{"dataset": "capsule endoscopy frames (Kvasir-Capsule)", "cutout": 0.4, "num_classes": 11, "avg_pool_shortcut": true, "beta1": 0.95}
Rows from block 4 of a small image embedding model, named by matrix and row number. Rows with one number belong to one channel. Each number is 128 + 32 x the weight over its row's rms, rounded and kept within 0 to 255. All counts start at 0. Numbers have three digits each.
After each channel's rows are labels from the 100 images, of 14848, where the channel reaches its highest value: "top examples" is what is common among them. Only what is clearly more common there than usual is listed. The data: capsule endoscopy frames (Kvasir-Capsule). In brackets: how many of the 100, against the usual share in percent.
# convs1: 3x3 conv (model.blocks.4.convs.1.weight, 128x128x3x3, each kernel summed), inputs 0-42
# convs2: expand pointwise conv (model.blocks.4.convs.2.weight, 512x128x1x1, transposed), outputs 0-42

convs1.19:128172057120102088130106071117156155135124080108135160105146070145112163088097132058108140122134129113142132145152052110152106124
convs2.19:172089116128126116162154156133129147110132113160249139070116078173127173117118120082114132123127178136135129124087130148118133121
top examples: finding: reduced mucosal view (40 vs 6.2)

convs1.40:103135072171125144112139121126162149065089110070085123219133142108169114126154147101087130118139137135107105169133143158114106107
convs2.40:133137122203111158199174127129115145113132124235104133130140125145152121128129130127086116169145124131121141106216045128174142171
top examples: finding: blood fresh (33 vs 0.9); finding: pylorus (28 vs 3.4)

convs1.33:124156205105106111122120092127135142087045130146041160143108215115097153122156109114111171174133130121137137095144116135151147132
convs2.33:096139063119183158132126063133113127155184126126135139132060115153129099114164164128128130050132123127079133110112134043141130117
top examples: finding: blood fresh (82 vs 0.9)

convs1.23:132108193123059128134162147141120118111100104075104170165167163068117109170125073133048169129123118142120116122098054095092131123
convs2.23:092126092109160151137178087096008148130126101170104128133157116155133112111127150101149121119141127128143145101117128082144159115
top examples: finding: blood fresh (74 vs 0.9)

convs1.5:163102176139100084045063082131149108126067092153106099142143128131104118107131121109101098094128173115142051111099100101111119127
convs2.5:123124078127136152116118096138158124126125189128130097112068172079147064115146123123127088139209125113165129133131145114107120120
top examples: finding: blood fresh (25 vs 0.9)

convs1.3:133130067093161143192049134121127141141148169058175120139063170165112140065117148082118112138127130098128065128155120123112090127
convs2.3:072147137101113120174126130104128129098111095190126160130138058133170145147131078155124162125148111183125127129099109103115117086
top examples: finding: blood fresh (57 vs 0.9)

convs1.107:125132120152150100132180139160145163018120151097116142133155133126143116143137142141112141117138152145045095112128124157065131092
convs2.107:131115123105117136127137085154118138125118142205112150116131091145127144114207200133131061125131131106155077076250103125186175130
top examples: finding: blood fresh (54 vs 0.9)

convs1.67:151148155097158111145072074106128102067098136078024181122097145092061106126127146137108170102116102083129095164120115095139124083
convs2.67:117161052129194171130144059101062127129126154129140136138120113128131114123172197127138103126218129128080134121111114053183134118
top examples: finding: foreign body (26 vs 1.6)

convs1.43:074133155089079110154127118159093127154118121115205140109093171202117165121146158131145147141121108128115117082109137151148130162
convs2.43:114134134176162195123181101128110131154127116113188122081051125156132130103122134149131110108123067126111125131125116075159127121
top examples: finding: blood fresh (80 vs 0.9)

convs1.122:142143129158106118127152133086112156071120102034090078111069121091133133145127092107117061143136136149129123097127087113104108111
convs2.122:128129091128103121124134157155113126088129143193090149127127135165132127126169124149133134119144128173122130104136131128127111144
top examples: finding: blood fresh (62 vs 0.9)

convs1.30:110132118130101133054076149100052114127147091130174069104107086122111091085089104060102088129057094111070150117064109122086118117
convs2.30:128140135136125120141129126085110097147125135168079117157127142137128150130138135124132146122115127161143144172151168142167100215
top examples: finding: angiectasia (34 vs 1.9); finding: blood fresh (30 vs 0.9)

convs1.0:168127146146116102122056137100095166116109108146124106111072137074147122112128084109148132086136121118153103096111130055082129132
convs2.0:128144104143115127189121128157074160121112125128174077107145127117085105096174112116095142107168136166128125139143105133109125084
top examples: finding: angiectasia (48 vs 1.9); finding: blood fresh (32 vs 0.9)

convs1.92:124122083156087093097131135129133105087138123146095065129136131140145123110142116119117058097137183089102098127137114106073120077
convs2.92:133145129154128141071127108163131136128133128096086132110137113146132131128123175130133117117210178133124116128109172124178098126
top examples: finding: ulcer (25 vs 1.6)

convs1.116:109129124074144102090070138127104091123122151069170103084097099139109092108089109120088117082127092123116170098042111146086130143
convs2.116:108126112169108110135129149142106138144072105153115136119097089119057213112118156171150098132255128127128143123124139134171133142
top examples: finding: ulcer (34 vs 1.6); finding: blood fresh (28 vs 0.9)

convs1.93:148148098088129087075135129100106038129178134000112109115122104139118122076086162106082069040093096099143136145133097113105115119
convs2.93:133100105126123153126168139124149099131083137122190169127115138117113144162147136148103119122232150154118122158119129142118088175
top examples: finding: foreign body (34 vs 1.6)

convs1.124:148128119094126120076042087121098114122056120139110164149124140091089131134142065121101116122108094129128081089150134135033133147
convs2.124:115185131098120143113132041128140126119129124119091152157114101107123137196096142140225128133130154103151135130124133142159120178
top examples: finding: blood fresh (27 vs 0.9); finding: angiectasia (25 vs 1.9)

convs1.118:110134102143045113092117118110145113095144103102161076136157085165163132156161108117139138162163115137131065148135154155124151102
convs2.118:135126130207117166111138063103153135103090122181069110092149148129148090130128167115121110118187173107121137143172161122119166126
top examples: finding: blood fresh (58 vs 0.9)

convs1.106:139067028052132121215104124119110150121117165134136111099102125143095119102087112156146070125136129084146131085120151123110099138
convs2.106:127139082129114129177141090129128122076144127148115163127135127164095116137105123197126125124114096126149240135128100107107131060
top examples: finding: blood fresh (59 vs 0.9)

convs1.96:147121154111125100095113112134103122107085090154100092136110148061070096121107081135102113120091101111071107076137042116115128109
convs2.96:133217099085170105127138102119164070093095141168131069170116111129031196123184125154127142125114128133131135237127123097094132175
top examples: finding: angiectasia (44 vs 1.9); finding: blood fresh (26 vs 0.9)

convs1.89:111136246138105119124121119102134158109110082170082155204124186107116119131167109139113163190139124098108132123140155138144186150
convs2.89:107155067108168131128128058131122131156167113141126128111026116131122134124171140122128132074139133128085127102109157061142135116
top examples: finding: blood fresh (76 vs 0.9)

convs1.68:131145143076137131139104117046125164103114149000067134102080133116096121096127161093080132106137055115109094114096086104133147118
convs2.68:127122076101143184151145128116097127142136129153150144158113075129115119127153154128131135121189092126101124135129055115213111156
top examples: finding: ileocecal valve (25 vs 8.8)

convs1.126:067147194104062152145174098134098132140112076075101187141108106113119160159148144139116122167154128131113161140164080161136151155
convs2.126:024131156159118207125148129068128129214110112100103150076114133165136114128116132135110132130126129129128128123160114054159134128
top examples: finding: blood fresh (82 vs 0.9)

convs1.100:116159124121115027036090125084125151128102136124137109121126123082143135063119125071076150127136117141124156126160109100147135147
convs2.100:122117090127129158190108127132089180121147114134141106186157102125122078126131086109107061127129124103123121159126138108128120120
top examples: finding: angiectasia (35 vs 1.9); finding: blood fresh (31 vs 0.9)

convs1.37:115081111060102083118127082107161081094151137087123104112090148138131129094131143139110122106165126095078149159086133119100109092
convs2.37:155175113140159122156170138132110145125130129182148139087089116130100140085079058092101056143178143255150121127142144121010134154
top examples: finding: blood fresh (32 vs 0.9)