From a checkpoint of a small image embedding model.
Model: 32-pixel images, arch resnet_bottleneck, norm batchnorm, depths [2, 5, 5].
Training: ademamix at rate 0.00245, 24700 steps, held-out accuracy 99%.
Rows from block 5 of a small image embedding model, named by matrix and row number. Rows with one number belong to one channel. Each number is 128 + 24 x the weight over its row's rms, rounded and kept within 0 to 255. All counts start at 0. After the name is the row's rms in percent of the matrix's.
After each channel's rows are labels from the 100 images, of 14848, where the channel reaches its highest value: "responds to" is what is common among them. Only what is clearly more common there than usual is listed. The data: capsule endoscopy frames (Kvasir-Capsule).
# convs1: 3x3 conv (model.blocks.5.convs.1.weight, 128x128x3x3, each kernel summed), inputs 0-127
# convs2: expand pointwise conv (model.blocks.5.convs.2.weight, 512x128x1x1, transposed), outputs 0-255

convs1.1 061 [136 104 123  69 119 127 159  96  88 149 120 138 116 117 156 142 130 127 149 137 166 139 110 129 131 131 142 135 120 122 139 123 116 111 109 114  71  56 133  84 131 134  74 139 101 110 108 152 136 133 141  97 135 124 146 120 112 136 152 132 135 119 126 112 153 131 138 132 111 123  92 149 128 165 147 110 116 132 102 128 129 149 137 115  98  83 119 152 161 117 124  95  86 129 142 138 140 103 118 112 131 136  91 141 136 113 111 136 113 132  97 146 144 116  91 114 101 135  89  24 116 109 132  65 144  79 132 108]
convs2.1 104 [130 172 131 156 104 125 154 169 193 131 128  90 145 113 155 139  81 107 141 121 128 139 146 144  93 112 129 125 113 129 115 136 119 132 148  99 139 127 102 134 140 128 153 145  83  69 137 113 144  61  85 122  95 120  75 121 137 151 128 130 128 158 121  97 126 118 126 124 117 134 115 117 169 123 127 128  98 126 160 154 157 154 134 165 127 151 120 146 134 131 138 121 100  99 126 135 126 141 177 146 187 124 146 173 126 228 127 128 106 130 130  97 145 129 110 106 136 128 128 107  17 124 123 143 120 108 134 128 126 134 101 138  68 123 129  74 118 159 107 141 117 130 124 136 131  90 106 131 135 139 122 144 116 133 175 127 105 131 159 137 129 120 132 128 121 127 139 133 104  98  81 130 126 127 124 139 126 105 112 142 153 127 156 123 124 109 162 159 144 129 155 122 150 173  92 128 131 127 121 128 147 120 123  55 116 133 128 102 131 125 225 128 109 131 144  67 128 126 118 138 136 140 101 134 146 112 144 147 147 129 132 104 100 111 123 129 137 121 118 128 132 104 128 154 135  63 129 127 149 147 135 115 144 123 115 132]
responds to: finding: foreign body

convs1.45 064 [108 143  90  71  87 164 129 108 115 159 108 153 103 139 135 101 104 109  97 101 144 119 139 129 125 134 156 151 110  80  69 121 133 127 133 132 131  70 138 130 125 120 128 166 101 121 118 122  96 143 130 100  90 110 121 120 116 104 130 154  71 132 119 132 129 113  74 141 101 131 113 134 132 123 123  98 136  66 143 124  89 122 123 162 141 138 130 146 111  80 112 153 111 109 130 104 148  70 101 110 126 120 127 123 114 117 151 135  86 140  75 175 124 138 157  97 128 128 147 138  99 114 141 123  94 133  98 147]
convs2.45 109 [ 66  97 120 120 126 114 157 115 143 137  75 122 136 117 158 111 129 133 128 121 133 118 125 133 157 164 125 135 113 131 113 181 125 153 152  86 143 148 130 145 128 140 115 134 125  99 110 128 136 145 123 136 124 134 124 130 132 103 134 126 128 111 130 153 123 136 131 120 113 125 123 134 112 146 135 122 152 128 140 101  82 140 138 141 126 144 127 148 102 157 105 136 117 117 121 127 190 127 117 116  58 129 150 115 163 162 131 130 118 110 132 129 131 128  69 137 146 112 135 151 129 141 135 124 127  87 124 152 118 132 171 127 140 127 149 115 207 116 146 160 151 163 116 132 121 113 157  88 113 132 131 122 134 137 120 121 119 121 129 157 105 129 139 110 135 104 129 170 128 128 152 141 134 108 108 121 110 114 118 131 139 166 128 100 130 146 121  88 148  97 157 146 128 128 108  97 128 137 116 180 125 116 153 121 127 101 148 166 128 140  56  77 143 193 128 158 113 156 122 154 164 111 130 139 113  34 128 132 186 121 129 122 148 100 146  94 129 114 127 118 127 150  86 129 124 113 133 143 167 132 134  79 161 121 162 131]
responds to: finding: blood fresh

convs1.78 111 [151 108 123 156 140 108 112 134 120 104 124 102 134 156 217 126 137 129 151 139 145 133 135 129 125 145 219 143 158  91 128 138 128 143 131 134 122 104 140 146  93 123 135 134 128 129 155 142 121 123 138 114 147 111 113 156 159 115  95 134 132 105 113 136 125  90 132 153 122 122 108 126 125 136  80 113 118 130 116 116 131  91 127 112 188 103 122 109 132 155 139 108 125 131 159 139 169 140 123 161 169  81 135 106  80 143 101 139 140  76 103 113 116 175 145 118 191 154 111  95 130 142 133 131 129  83 123 151]
convs2.78 152 [120  93 125  67 131 118 127 126 136  89 114 125 130 171 111 123 119 114 148 129 149 145 128 111 116 119 127 128  85 167 135 130 110 126 129 100 127  87 128  96 107 129 129  18 127 168 129 142  88 119 113 128 145 171 124 160 137 197  81 128  91 132 117 122 126 134 128 156 130  95 137 151 160 127 128 124 134 140 129 112 132 122 122 142 128 113 128  86  78 119 133 118 116 126 123  93 133 175 129 129 134 134 128 122 131 126 132 115 146 128 112 102 124 115 134 125 109 114 131 121 174 125 136 101 106 142 113 129 183 137 127 114 117 194 128 127 210 154  82 112 122  98 116 133  97 112 117 116 132 129 107  67 141 122 152 142 121 127  76 140 139 100 132 119 130 117  95  97 146 147 118  78 143 154 130 156 117 135 119 128 130 195 141 122 138  96 199 144 138 115 127 122 102 160 125 119 129 128 163 132 126  90 109 105 128 174 140 133 128 143 127 126 157 108 105 113 124 166 122 136  67 125 156 164 116 125 122 129 105  96 129 145 100 115 128 117 169 115 107 126 130 142 120 104 124 126 111 146 125 129 137 145 134 144 122 120]
responds to: finding: blood fresh

convs1.10 096 [139  80 126  90 127 121 132  33 113 118 128 118 134  78 129 130 107 126 169 137 108 145 129 134  86 118 152 108 124 119 117  99 120 133 112 117 125 132 138 129 141 141   0 134 105  91 103 134  90 112  73 120 120 112 122 105 156 132 132 129 121 144 109 122 112 134 148 142 106 139 101 144 135 131 112 129 136 120 126 123 120 122 112 132 131 130 142 130 142  60 124 106 100 117 136 145 127 120 140 154 148 109  97 126  69 127 110 126  97 153 122 132 101 130 121 119 119 140  88 144 164 122 125 133 128 120 134 105]
convs2.10 080 [118 100 129 112  76 169 118 147 102 135 165  73 128 140  81 113  94 128 119 108 128 137 129 103 126  98  96 114 126 160 117  71 128 130 116 141 128 122 119 128 125 102 166 110 124 157 126 133 118 123 128 128  96  92 138 152 108 192 128 128 125 136 129 129 120 136 145 147 130 112 129 129 143 121 149  95 116 114  98 133 121 136 117 131 181 105 154 127  90 127 129 130 147 108 107 142 143 133 119 168 145 122 135 129 135 135 170 100 143 130 114 129 100  78 139 106 103 130 147 122 132 133 177 100 129 127  73 141 139 140  84 130 119 155 107 171 114 144 135 122 161 142 119 138 128 148 134 140 155 113 134 143 161 155 117 128 119 130 134 104 129 130 151 208 123 110 147 117 147  93  87 126 129 138 145 174 148 130 108 164  40 132 159 159 127  86 128 128 134 149 141 119 125 123 130 125 136 127 129 196 136 114 133 129 122 117 151 126 139 148 143 107 100 127 128 106 140 121 180 113 133 131 120 149 146 133 154 151  93 110 107 153  62 128 138 135 126 124 124 157 123 130 147 132 115 106 137 150  88 127 120 125 104 133 137 183]
responds to: finding: ileocecal valve; finding: reduced mucosal view

convs1.13 074 [119 105 128 103 155 109 140 122 129 126 140  85 131  92 137  81 169 127 131 148 127 148 123 130 123 133 155 112  99  81 136 137  95 122 122 130 141 134 141 107 132  55 124  88 121 133 148 142  54 114 128 128 144 127 125 132 115 104 119  64  88  98 123 142 133 130 139 155 128  78 118 151 119  50 106 122 133 133 154 107 112 111  96 137 120 130 105 100 125 141 159 122 100 136 120 139 140 100 118 133 147  97 151 108  95 108 104 127 189  99 142 137 116 131 101 135 157 126 115  86 109 119 127 113 120  64 125 119]
convs2.13 110 [129 134 148 128 132 120 128 108 116 115  96 139 168 128 117 138  25 124 127 133 132 126 109  73 158  74 132 112 105 124 118 125 128 135 126 151 132 145 129 137 127 115 131  90 144 149 125  40 118 130 147  77 127 166 152 121 121 128 136 137  77 106 130 164 128 103 127 130 125 128 185 142 113 108 128 127 147 173 121 128 103 135 112 167 185  94 135 122 110 131 117 102 123 102 136 141 137 114 116  75 145 158 128 129 146 111  88 129 127 132 160 114 116 119 162 136  80 121 143 130 130 134 217 130 117 130  94 131 120 128 117 127 152 112 162 146 127 111 128 102 140 153  83 127 121  92 107 107 117 111 123 123 133 164 107 114 137 107 137 111 127 177 110 132  93 121 112 134 154  84 126 114 147  88  98 138 128 116 128 133  67 125 126 129  81 135 111 155 173 158 137 109 124 126 134  96 165 128 144 133 133 115 177 151 130 125 158 129 126 130 118 127 158 139 124 138 167 140 164 179 125 115 137 203 120 144 131  64 144 103 100 132  87 155 104 140 116 140 128 126 119 152 128 135 131 111 121 120 137 120 128 102 124 128 144 157]
responds to: finding: blood fresh; finding: pylorus

convs1.110 051 [117 102 120 166 139 110 121 149 134  89  97 108 137  90  80 104 154 118 119 146  94 122 168 121 144 102  82 134 107 139 116 115 121 171 108 148 128 128 157 114 115 143 123  85 144  84 152 116 175 159 132 138 136 156  70 124 107  69 148  94 114 117 114 123 139 108 118 128 140 126  95 125 147 130  95 111 139 106 115 134 132 165 115 151 106 126 119 121 138 140 131 128 113 125 148 142  87 103 138 201 182 125 127  79 137 134 116 130 156 136  91 122 135 164 137  83 104 132 117  78 114 158 136 116 112 125 108 140]
convs2.110 117 [135 119  91 159 129 118 106 133 142 167 152 118 139 126 129 131 126  91 161 136 125 172 122 149 130  36 195 131 127 124  91 129 144 120 129 145 164 139  77 127 124  92 138 131 165 125  31 150 126 135 159 160 107 151 145 148 128 123 127 110 151 122 115 131 107 131 106 146 123 170 132 132 129 128 118 182 116 133  99 138  77 131 157 156 171 116  49 140 133 125  80 160 119 153 211 126 129  97  98 195 138 103 159 152 127  77 121 132 130  73 151  99 106 129 143 160 118 127 142 132 121 147 128 113 119 184 144  63 125 126 134 126 137  83 122 123 130 132 142  63 133 113 120  66 126 103  97 127 149  99 118 187  97 132 129 128  79 123 120 146 128 106 160 120  98 110  95 117 103 115 155 132 122 128 126 113 117  95 140 106 190 125 121 135 143 126 111 119 132 122 168 153 107 137 107 125 145 110 104 131 114 137 125 154 113 102 124 139 124 131 165 129 124 125  97 144 120 133 112 135 122 181 114 127 124 128 102 155 128 128 148 130 137 124 113 180 132 146 132 128 127 123 125 165  40 123 127  54 112 140 129 189 132 125  85 111]
responds to: finding: pylorus

convs1.8 102 [128 106 131  91 131  91 105  54 104  97 133 115 119  87  88 116 105 113 127 144 127 110 109 134 112 117 124 127  60 136 148 104 103 147 107 114 118 142 103 107 115 115 117 130 124  64 132 106  60 137  84 126 115  98 115 132 102  94 140 125 116 141 104 115 111 117 133  80 139  94 113  77  54 101  84 125 129 159 133 139  98 128 115 128 110 121 119 123  98 112 127 134 129 110 129  99 112 114 119 102  99  98 159 123  83 105  92 138 134 118 108 106 133  98 141 104 126 128 120 140 132 143 141 106 141 125 135 150]
convs2.8 082 [128 134 120 102 129  30 116 128 113 132 128  92 119 115 133 130 117 166 126 120 128 122  93 117 147 133 124 130 127 125 125 165 125 181  18 129  77 135 111 129 166 142 111 129 141 124  68 127 109 110 134 135  64  72 123 171 148 117 128 172 116 129 141 111 131 125 144 112 124 117 160 129 173 109 129  90 128 113 153 128 128 129 120 128 155 121 135 109 141 128 174 145 122 128 141 181  96 128 126 123 149  97  89 128 128 127 144 131 125 135 122 128  22 127 125 102 205 101  58 108 135 118  91 121 128 155 127 128 128 123 126 129 107 126 248 155 130  93 126 195 106 107 135 125 126 115 191  83 133 129 127 134 120 136 122 102 146 129 118 106 125 211 144 165 126 132 188 128 127  93 154 113 134 130  45 147 137 125 142 135 117 127 126 152 126 154 126 132 156 184 147 137 132 141 201 130 128 140 127 151 130 126 101 140  93 118 127 122 126 116 145 152 129 135 130 128 100 133 130 124 120 111 105 126 119 149 133  98 140 129 132 154 128 130 121  79 127 111 138 128 135 127 137 153 181 142 128 132 131  85 119 138 139 104 141 123]
responds to: finding: ileocecal valve

convs1.83 125 [128 128 138 135 115 131 146 146  87  99  96 126 117 119  78 123 121 133  69 124 144  97 116 133 134  85 114 126  61 204 159 147 128 140 150 121 133 172 118 128 141  94 150 135 129 131 131 129  57 136 130 126 139 126 147 138  86 145 132  85 136 127 102 125 115  89  89 100 139  94 129 135  63  96 112 130 136 148 137 142 115 157 111 148 118 134 135 141 104 136 159 142 137 113 126 129 128 139  95  82  95  59 144 138  91 108 133 134 148 138  87 121 150 127 144 118 130  91 113 145 114 139 132 138 141 135 130 131]
convs2.83 101 [128 161 143 135 132  82 150 140 149 136 173 135  98 105 151 129 151 195 126 115 135 128 106 120 153 134 119 130 144 128 130 143 128 151  17 121   3 151 105 130 130 123 129 159 139 120 123 129 137 129 130 121 129 125 130 123 110  97 116 203 112 128 129 138 111 129 181 129 151 126 100 121 128 130 124  56 109 128 134 100 113 133 150 127 169 122 172 125 138 125 143 152 133 130 108 145 118 178 132 159 136  89 126 126 105 128 117 125 128 117  99 127  77 127 118 121 168 111  82 150 143 139 101 117 128 133 131 130 127 123 129 127 138 124 130 180 128  82 129 148 108 163 129 114 108 128 130 128 134 133 135 129 127 130 121  72 127 131 126 133 128 156 134 135 126 134 204 124 112 171  92 129 134 129 118 139 147 140 150 110 127 123 117 145 132 132 128 143 129 135 142 141 128 142 145 120 136 115 138 152 139 138 111 120 202 162 123 133 129 138 128 118 131 122 136 136 122 113 141 139 125 128 132 126 111 104  83 132  85 130 131 127 135 106 126 112 115 104 128 119 148 106 135 134 135 153  98 127 132  67 126 145 144 118 114 123]
responds to: finding: ileocecal valve

convs1.117 081 [100 128 130 130 124 114 123 115 130  91  54 108 115  83 153 105 136 113 111 133 135 134 104 130 108 121 166 103 125  47 144 106  69 132 139 108  98  92 146 126 134  91 101 104 101 146 117 162 109 101 120 134 115 125 119 123 127 134 118  88 105  90 131  86 151 143  92 139 140 115 106 144 117 105 133  97 146 142 144 116 102  75 110  73 123 116 116 120 138 120  83  81 138 145 149 152 124 135 126 146 155 111 101 108 112 112 117 133 165  99  97 110 107 135 142 112 157 119 121  80  84 132 129 130 135 136 121 113]
convs2.117 092 [129 115 174  82 120 150 236  96 100 101 137 183 151 124 131 122 160 125 179  83 122 138 129 132 134 129 104  93 128 131 139 114 145 124 117  95 109 126 100 127 142 134 131 180  93 126 123 128  92 174 150 166 166 121 151 146 124 141 160 165 160 129 111 133 150  94 124 137 128 120 111 166 118 127 136 167 114 128 138 155 112 136 107 125 149 128 134 189 148 134 128 126 130 141 135 102 132 151 126 128 128 142 109 128 141 159 128  59 129 136 128 128 161 180 128 122 128 125 142  64 119 157 112 128 139  87 130 111 156 154 129 164 123 133 127 109 124 137 118 112 166 132 155 101 122 193 131 126 168 120 129 130 132 130 167 109  81 126 150 128 104 106 133  61 170 127 118 121 120 133 143 121 114 102  82 126 107 102 144 127 142 163 128  77 159 143 129 153  96 146 136 157 141 115 129 142 107 163 122  92 127 139 122 122 166 132 105 137 137 114 123  76 114 134 128 118 115 124 128 123 128 129 100 129 127 152  95 134 124 125 120 165 128 102 145 131 161 125 123 127  76 136  88 125 110 119 136 157 143 125 137 172  74  88 112  47]
responds to: finding: blood fresh

convs1.39 092 [142 180 107 120 128 169 109 131 124 161 137 120 108 131 128 105  89 170  99 137 115 142 102 127 137 114 141  87 105 109  99 106 137 114 165 141 124 114 116 142 127 120 119  52 123 154 124 116 129 101 121 141 138 162  98 130 113  99 142  94 154  92 118 132 127 100 132 118 122  36 192 105 101 126 116 118 121  97 130  87 101 109  88  97 117 133 100 120 110 118 147 118 110 104  91 129 157  95 142 113 123 141 141 102 121 123 115 107 149 105 159 112 108 115 131 131  85 104 164 145 118 110 118 154  89 146 128 124]
convs2.39 105 [128 131 147 134 132 147 120 126 158 128 131 130 134 126 120 139 140 138 143  93 130 113 159 127 128 156 128 126 138 127 103 101 129 152 129 135 132 131 161 130 123 129 163 106 127 153 103  94 121  90 134  86 129 124  97 132 120 146 105 127 122 108 112 105 126 130 152 178 116 119 124 133 136 106 202 111 100 156 253 126 132 128 132 171 121 163 134 120 132 131 156 210  41 125  82 115 131 134  76 129 131 152 164 139 119 135 114 134 134  86 130  76 184  66 118 136 129 124 145 126 127 122 128 119 125 129 138 138 126 118 140  47 115 139 127 105 118 155 126 128 107 125  98 139 135 106 176 138 115  77 132 142 149  56 166 138 139 114  82  89 184 109 126 157 140 128 100 120 157 130 134 123 175 140 138 146  77 130 110 127 123 127 114 127 124  72 123  46 128 101 133 145  93 139 120 130 128 127 130 130 155 117 146 127 131 130 167 119 131 133 142 136 130 115 130 139 103 116 144 139 141  88 130 166 146 132 150 127 129 107 129 123 163 137 132 153 116 136 115 152 196 132 114 117  95 134 120 125 119 120 153 129 154 174 111 131]
responds to: finding: foreign body

convs1.44 122 [114 154 128 136 116 135  84 135 158 124 154 105 125 101  82  68 101 122  78 130  92 121 124 138 121 141  83 114 135 122 130 143 125 110 129 140 105  95 121  85 127 117 125 113 126 143 143 122 127 132 120 123 106 140 120 117 112  79 100  97 121 120 139  70 130 133 124 113 111  92 165 115 127 122 128 101 147 130 139 118 154  83 130 118  67 132  88  39 125 109 138 131 114 145 136 119 104  87  75 118 118 128 139 119 147 121 104 120 140 129 134 124 131 101 115 150  35 133 148 140 122 137 124 142 126  97 138 140]
convs2.44 094 [120 127 143 135 132 134  94 135 164 126 160 129 134 135 119  95 137 158 126 132 129  58 139 139 128 120 161 102 128 122 107 106 139 144 102 119 130 147 187 138 129 162 140 166 130 128 134  85 149 116 145 163 122 134 128 118 154 136 113 122 112 134 140 121 147 126 237 152  84 128 133 128 128 129 147 133 103 135 142 127 131 111 133  72 128 142 146 120 127 155 131 161  99 114  98 118 139 135 103  70 134 114 133 126 110 108 125 131 123 106 158 116 123 120  41 142 123 105 177 128 126 145 130 106 128 128 168 132 129  93 151 109  59 135  54 124 122 139 133 128 114 131 129 151 122  42 147 160  89  80 148 148 134 109 155 145 175 116 111 128 162 132 115 185 103 108  99 128 161 178 130 150 168 126 104 139 104 173 117 128 114  98 110 201 128 128 126  13 132 167 108 124 133 112 118 175  71 129 119 129 158 129 119 126 111 131 117  88  89 113 142 116 167 137 118 130 109 126 192 130 148 112 130 117 151 145 160  85 128 123 123 141 142 138 132 133 126 123 162 141 147 142 129 123  66 125 139 128 128 129 175 113 130 141 135 138]
responds to: finding: foreign body

convs1.26 108 [131 138 112 123 102 114 127 128 133  97 130  51 102 134 139  73 118 149  90 126 133 111 136  93 115 115 128 143  95 133  90  90 108 147 109 137 122 128 123 120 111 114 111  95 152  81 128  75 134 142 111 138 135 117  53  76 113 119 124  56 129 143 135 117 101 112  97 113 145 115 147 116 142 113  73 118 116 103  93 127 132 120 141  89 133 128 108 110 142 112 140  80 154 103 135 138 146 124  95 120 111 116 144  55 118 106 103 125 142 112 134 102 115 125 146 126 119 111 137 128  78 120 144 122 110 126 128 137]
convs2.26 135 [119 120 164 122 141 144 146 108 158 126 115 124 145 161 128 129 152 127 149 152 128 129 101 107 138 128 132 108  89 131 137 127 131 125 138 116 141 112 143 105 125 124 101  99 119 128 133 121 111 128 127  96 122 176 108 159  84 159 106 103 144 135 106 145 142 124 147 143 120 124 174 141 137 115 130  96 130 128 139 120 146 102 106 137 127 130 140 127 126 119 141 198  76 144  61 115 130 152 111 116  85 166 125 112 119 145  85 115 177 132  61 126 171 128  90 134 128  78 149 104 138  75 100 127 128 115 121 136 196 189 153 116 127 164 113  73 147 128  92 151  96  64 102 121 117 128 130 116 123 104 116 120 174 121 201 143 123 119 129 143 134 114  68 130 128 122 105 114 163 140 138 115 158 151 114 121 110 118  90 130 135 175 132 111 118 120 128 131 126 124  77 129 128 137 113 136 118 136 116 141 102 105 123 118 137 124 146 121 135 141 132 114 134 118 118 135  95 146 126 131 130 122 124 154 116 108 173  91 105  83 161 146 145 141 140 102 161  68 128 120 152 214  82 118 104 130 102 142  72 137 125 152 139 174 122 109]
responds to: finding: foreign body

convs1.93 126 [130 129 126 131 121 120 121 150  32 100 102 124 131 132 135 112 125 127 108 137 114 119 124 142 148 109 133 130  59 154 136 139 121 132 118 124 132 172 121 127 114  85 165 121 143 137 142 121 106 146 141 112 132 122 123 149  99 116 143  74 136 131  66 129 117 110  98 114 142  66 127 122  77 113  79 120 123 136 131 150 103 137 114 128 132 124 129 138 104 146 141 133 134  96 129 130 133 114 108  96 111  47 179 139  92 100 120 131 163 118  78  95 153 131 159 122 146  90 122 153 115 157 126 142 132 121 122 137]
convs2.93 093 [122 153 161 131 124  98 134 146 131 132 173 131 118 106 163 122 125 187 127  82 136 129  87 104 160 119 128 132 135 128 121 162 125 205  12 138  20 135 123 130 134 125 131 147 153  95 128 130 143 129 136 123 119 119 134 139 107 108 129 178 125 129 141 139 122 118 134 113 128 126  95 127 130 131 126  61  98 121 131 101  88 139 109 128 151 121 137 127 136 126 128 142 128 120 120 169 120 146 132 133 167 103 124 127 112 128 139 107 130 132 137 124  67 126  90 118 181 117  92 154 127 119 113 123 129 172 172 135 126 120 127 119 124 110 154 144 128  93 128 185 126 160 128 101  91 127 126 128 129 130 126 129 109 145 124  76 120 132 124 131 121 168 146 130 126 132 227 125 120 142 116 111 134 123  99 130 135 134 151 126 126 120 128 157 145 129 133 140 133 138 135 129 125 136 168 100 135 126 144 153 130 139 125 125 142 136 126 128 139 136 127 130 148 103 132 141 125 127 135 136 124 125 134 122 110  97  86 130 103 126 127 144 126  93 134 128 109 108 124 124 127 123 139 133 142 181 126 130 134  96 113 131 162 116 161 129]
responds to: finding: ileocecal valve

convs1.0 118 [121 126 141  99 101 137 125 138 126 157  74 133 111 133  33 132 143 112  72 120 145  87 128 129 137 123 108 132 104 146 144 140 114 134 127 138 140 174 113 111 145 135  92 119 121 126 145 120 128 140 125 128 119 135 136 135  70 134 129  84 126 135 136 130 127  53  69 104 127 104 115 142 124 103 162 139 141 161 138 154 125 152 122 128  98 141 138 146 161 135 136 137 121 124 136 116 115  95  48  71 119 108 139 163 131  92 137 155 135 127  74 124 148 131 141 112 136 104 110 132 107 149 144 109 142 139 143 130]
convs2.0 100 [128 143 109 122 134 111 130 129 136 166 134  65  83  89 132 129 168 189 129  85 140  99 113 127 222 127 122 149 129 151 103 163 132 183  52 127   7 143 128 131 133 116 122 133 133 126 121 127 140 154 117 129 129 123 143 105 118 132 114 147 119 120 139 147 120 161 170 134 132 117 119 129 126 128 133 112 129 115 122  98  93 127 161 123 131 122 124 127 147 116 123 147 125 117 110 164 138 177 118 135 108  66 119 129  90 132 135 126 131 102  85 113  81 126 103 110 153 123  91 139 144 150 129 126 128 116 131 153 105 123 134 137 164 124 152 160 135 130 128 128 105 191 132  83 130 133 128 107 113 152 173 129 150 128 123 118 143 131 125 174 128 182 117 125 143 127 177 123 129 127 128 125 128 127 101 149 138  96 141 131 112 123  94 132 126 129 129 131 170 130 145 150 126 180 133 118 128 129 130 163 171 125 128 126 172 165 127 140 133 146 113 129 136 134 160 142 105 119 137 154 127 115 126 129 126 103  70 125  97 132 154 125 151 120 120 129 120 106 135 128 137 143 135 131 145 136 118 137 124  69 111 104 135 100 128 133]
responds to: finding: ileocecal valve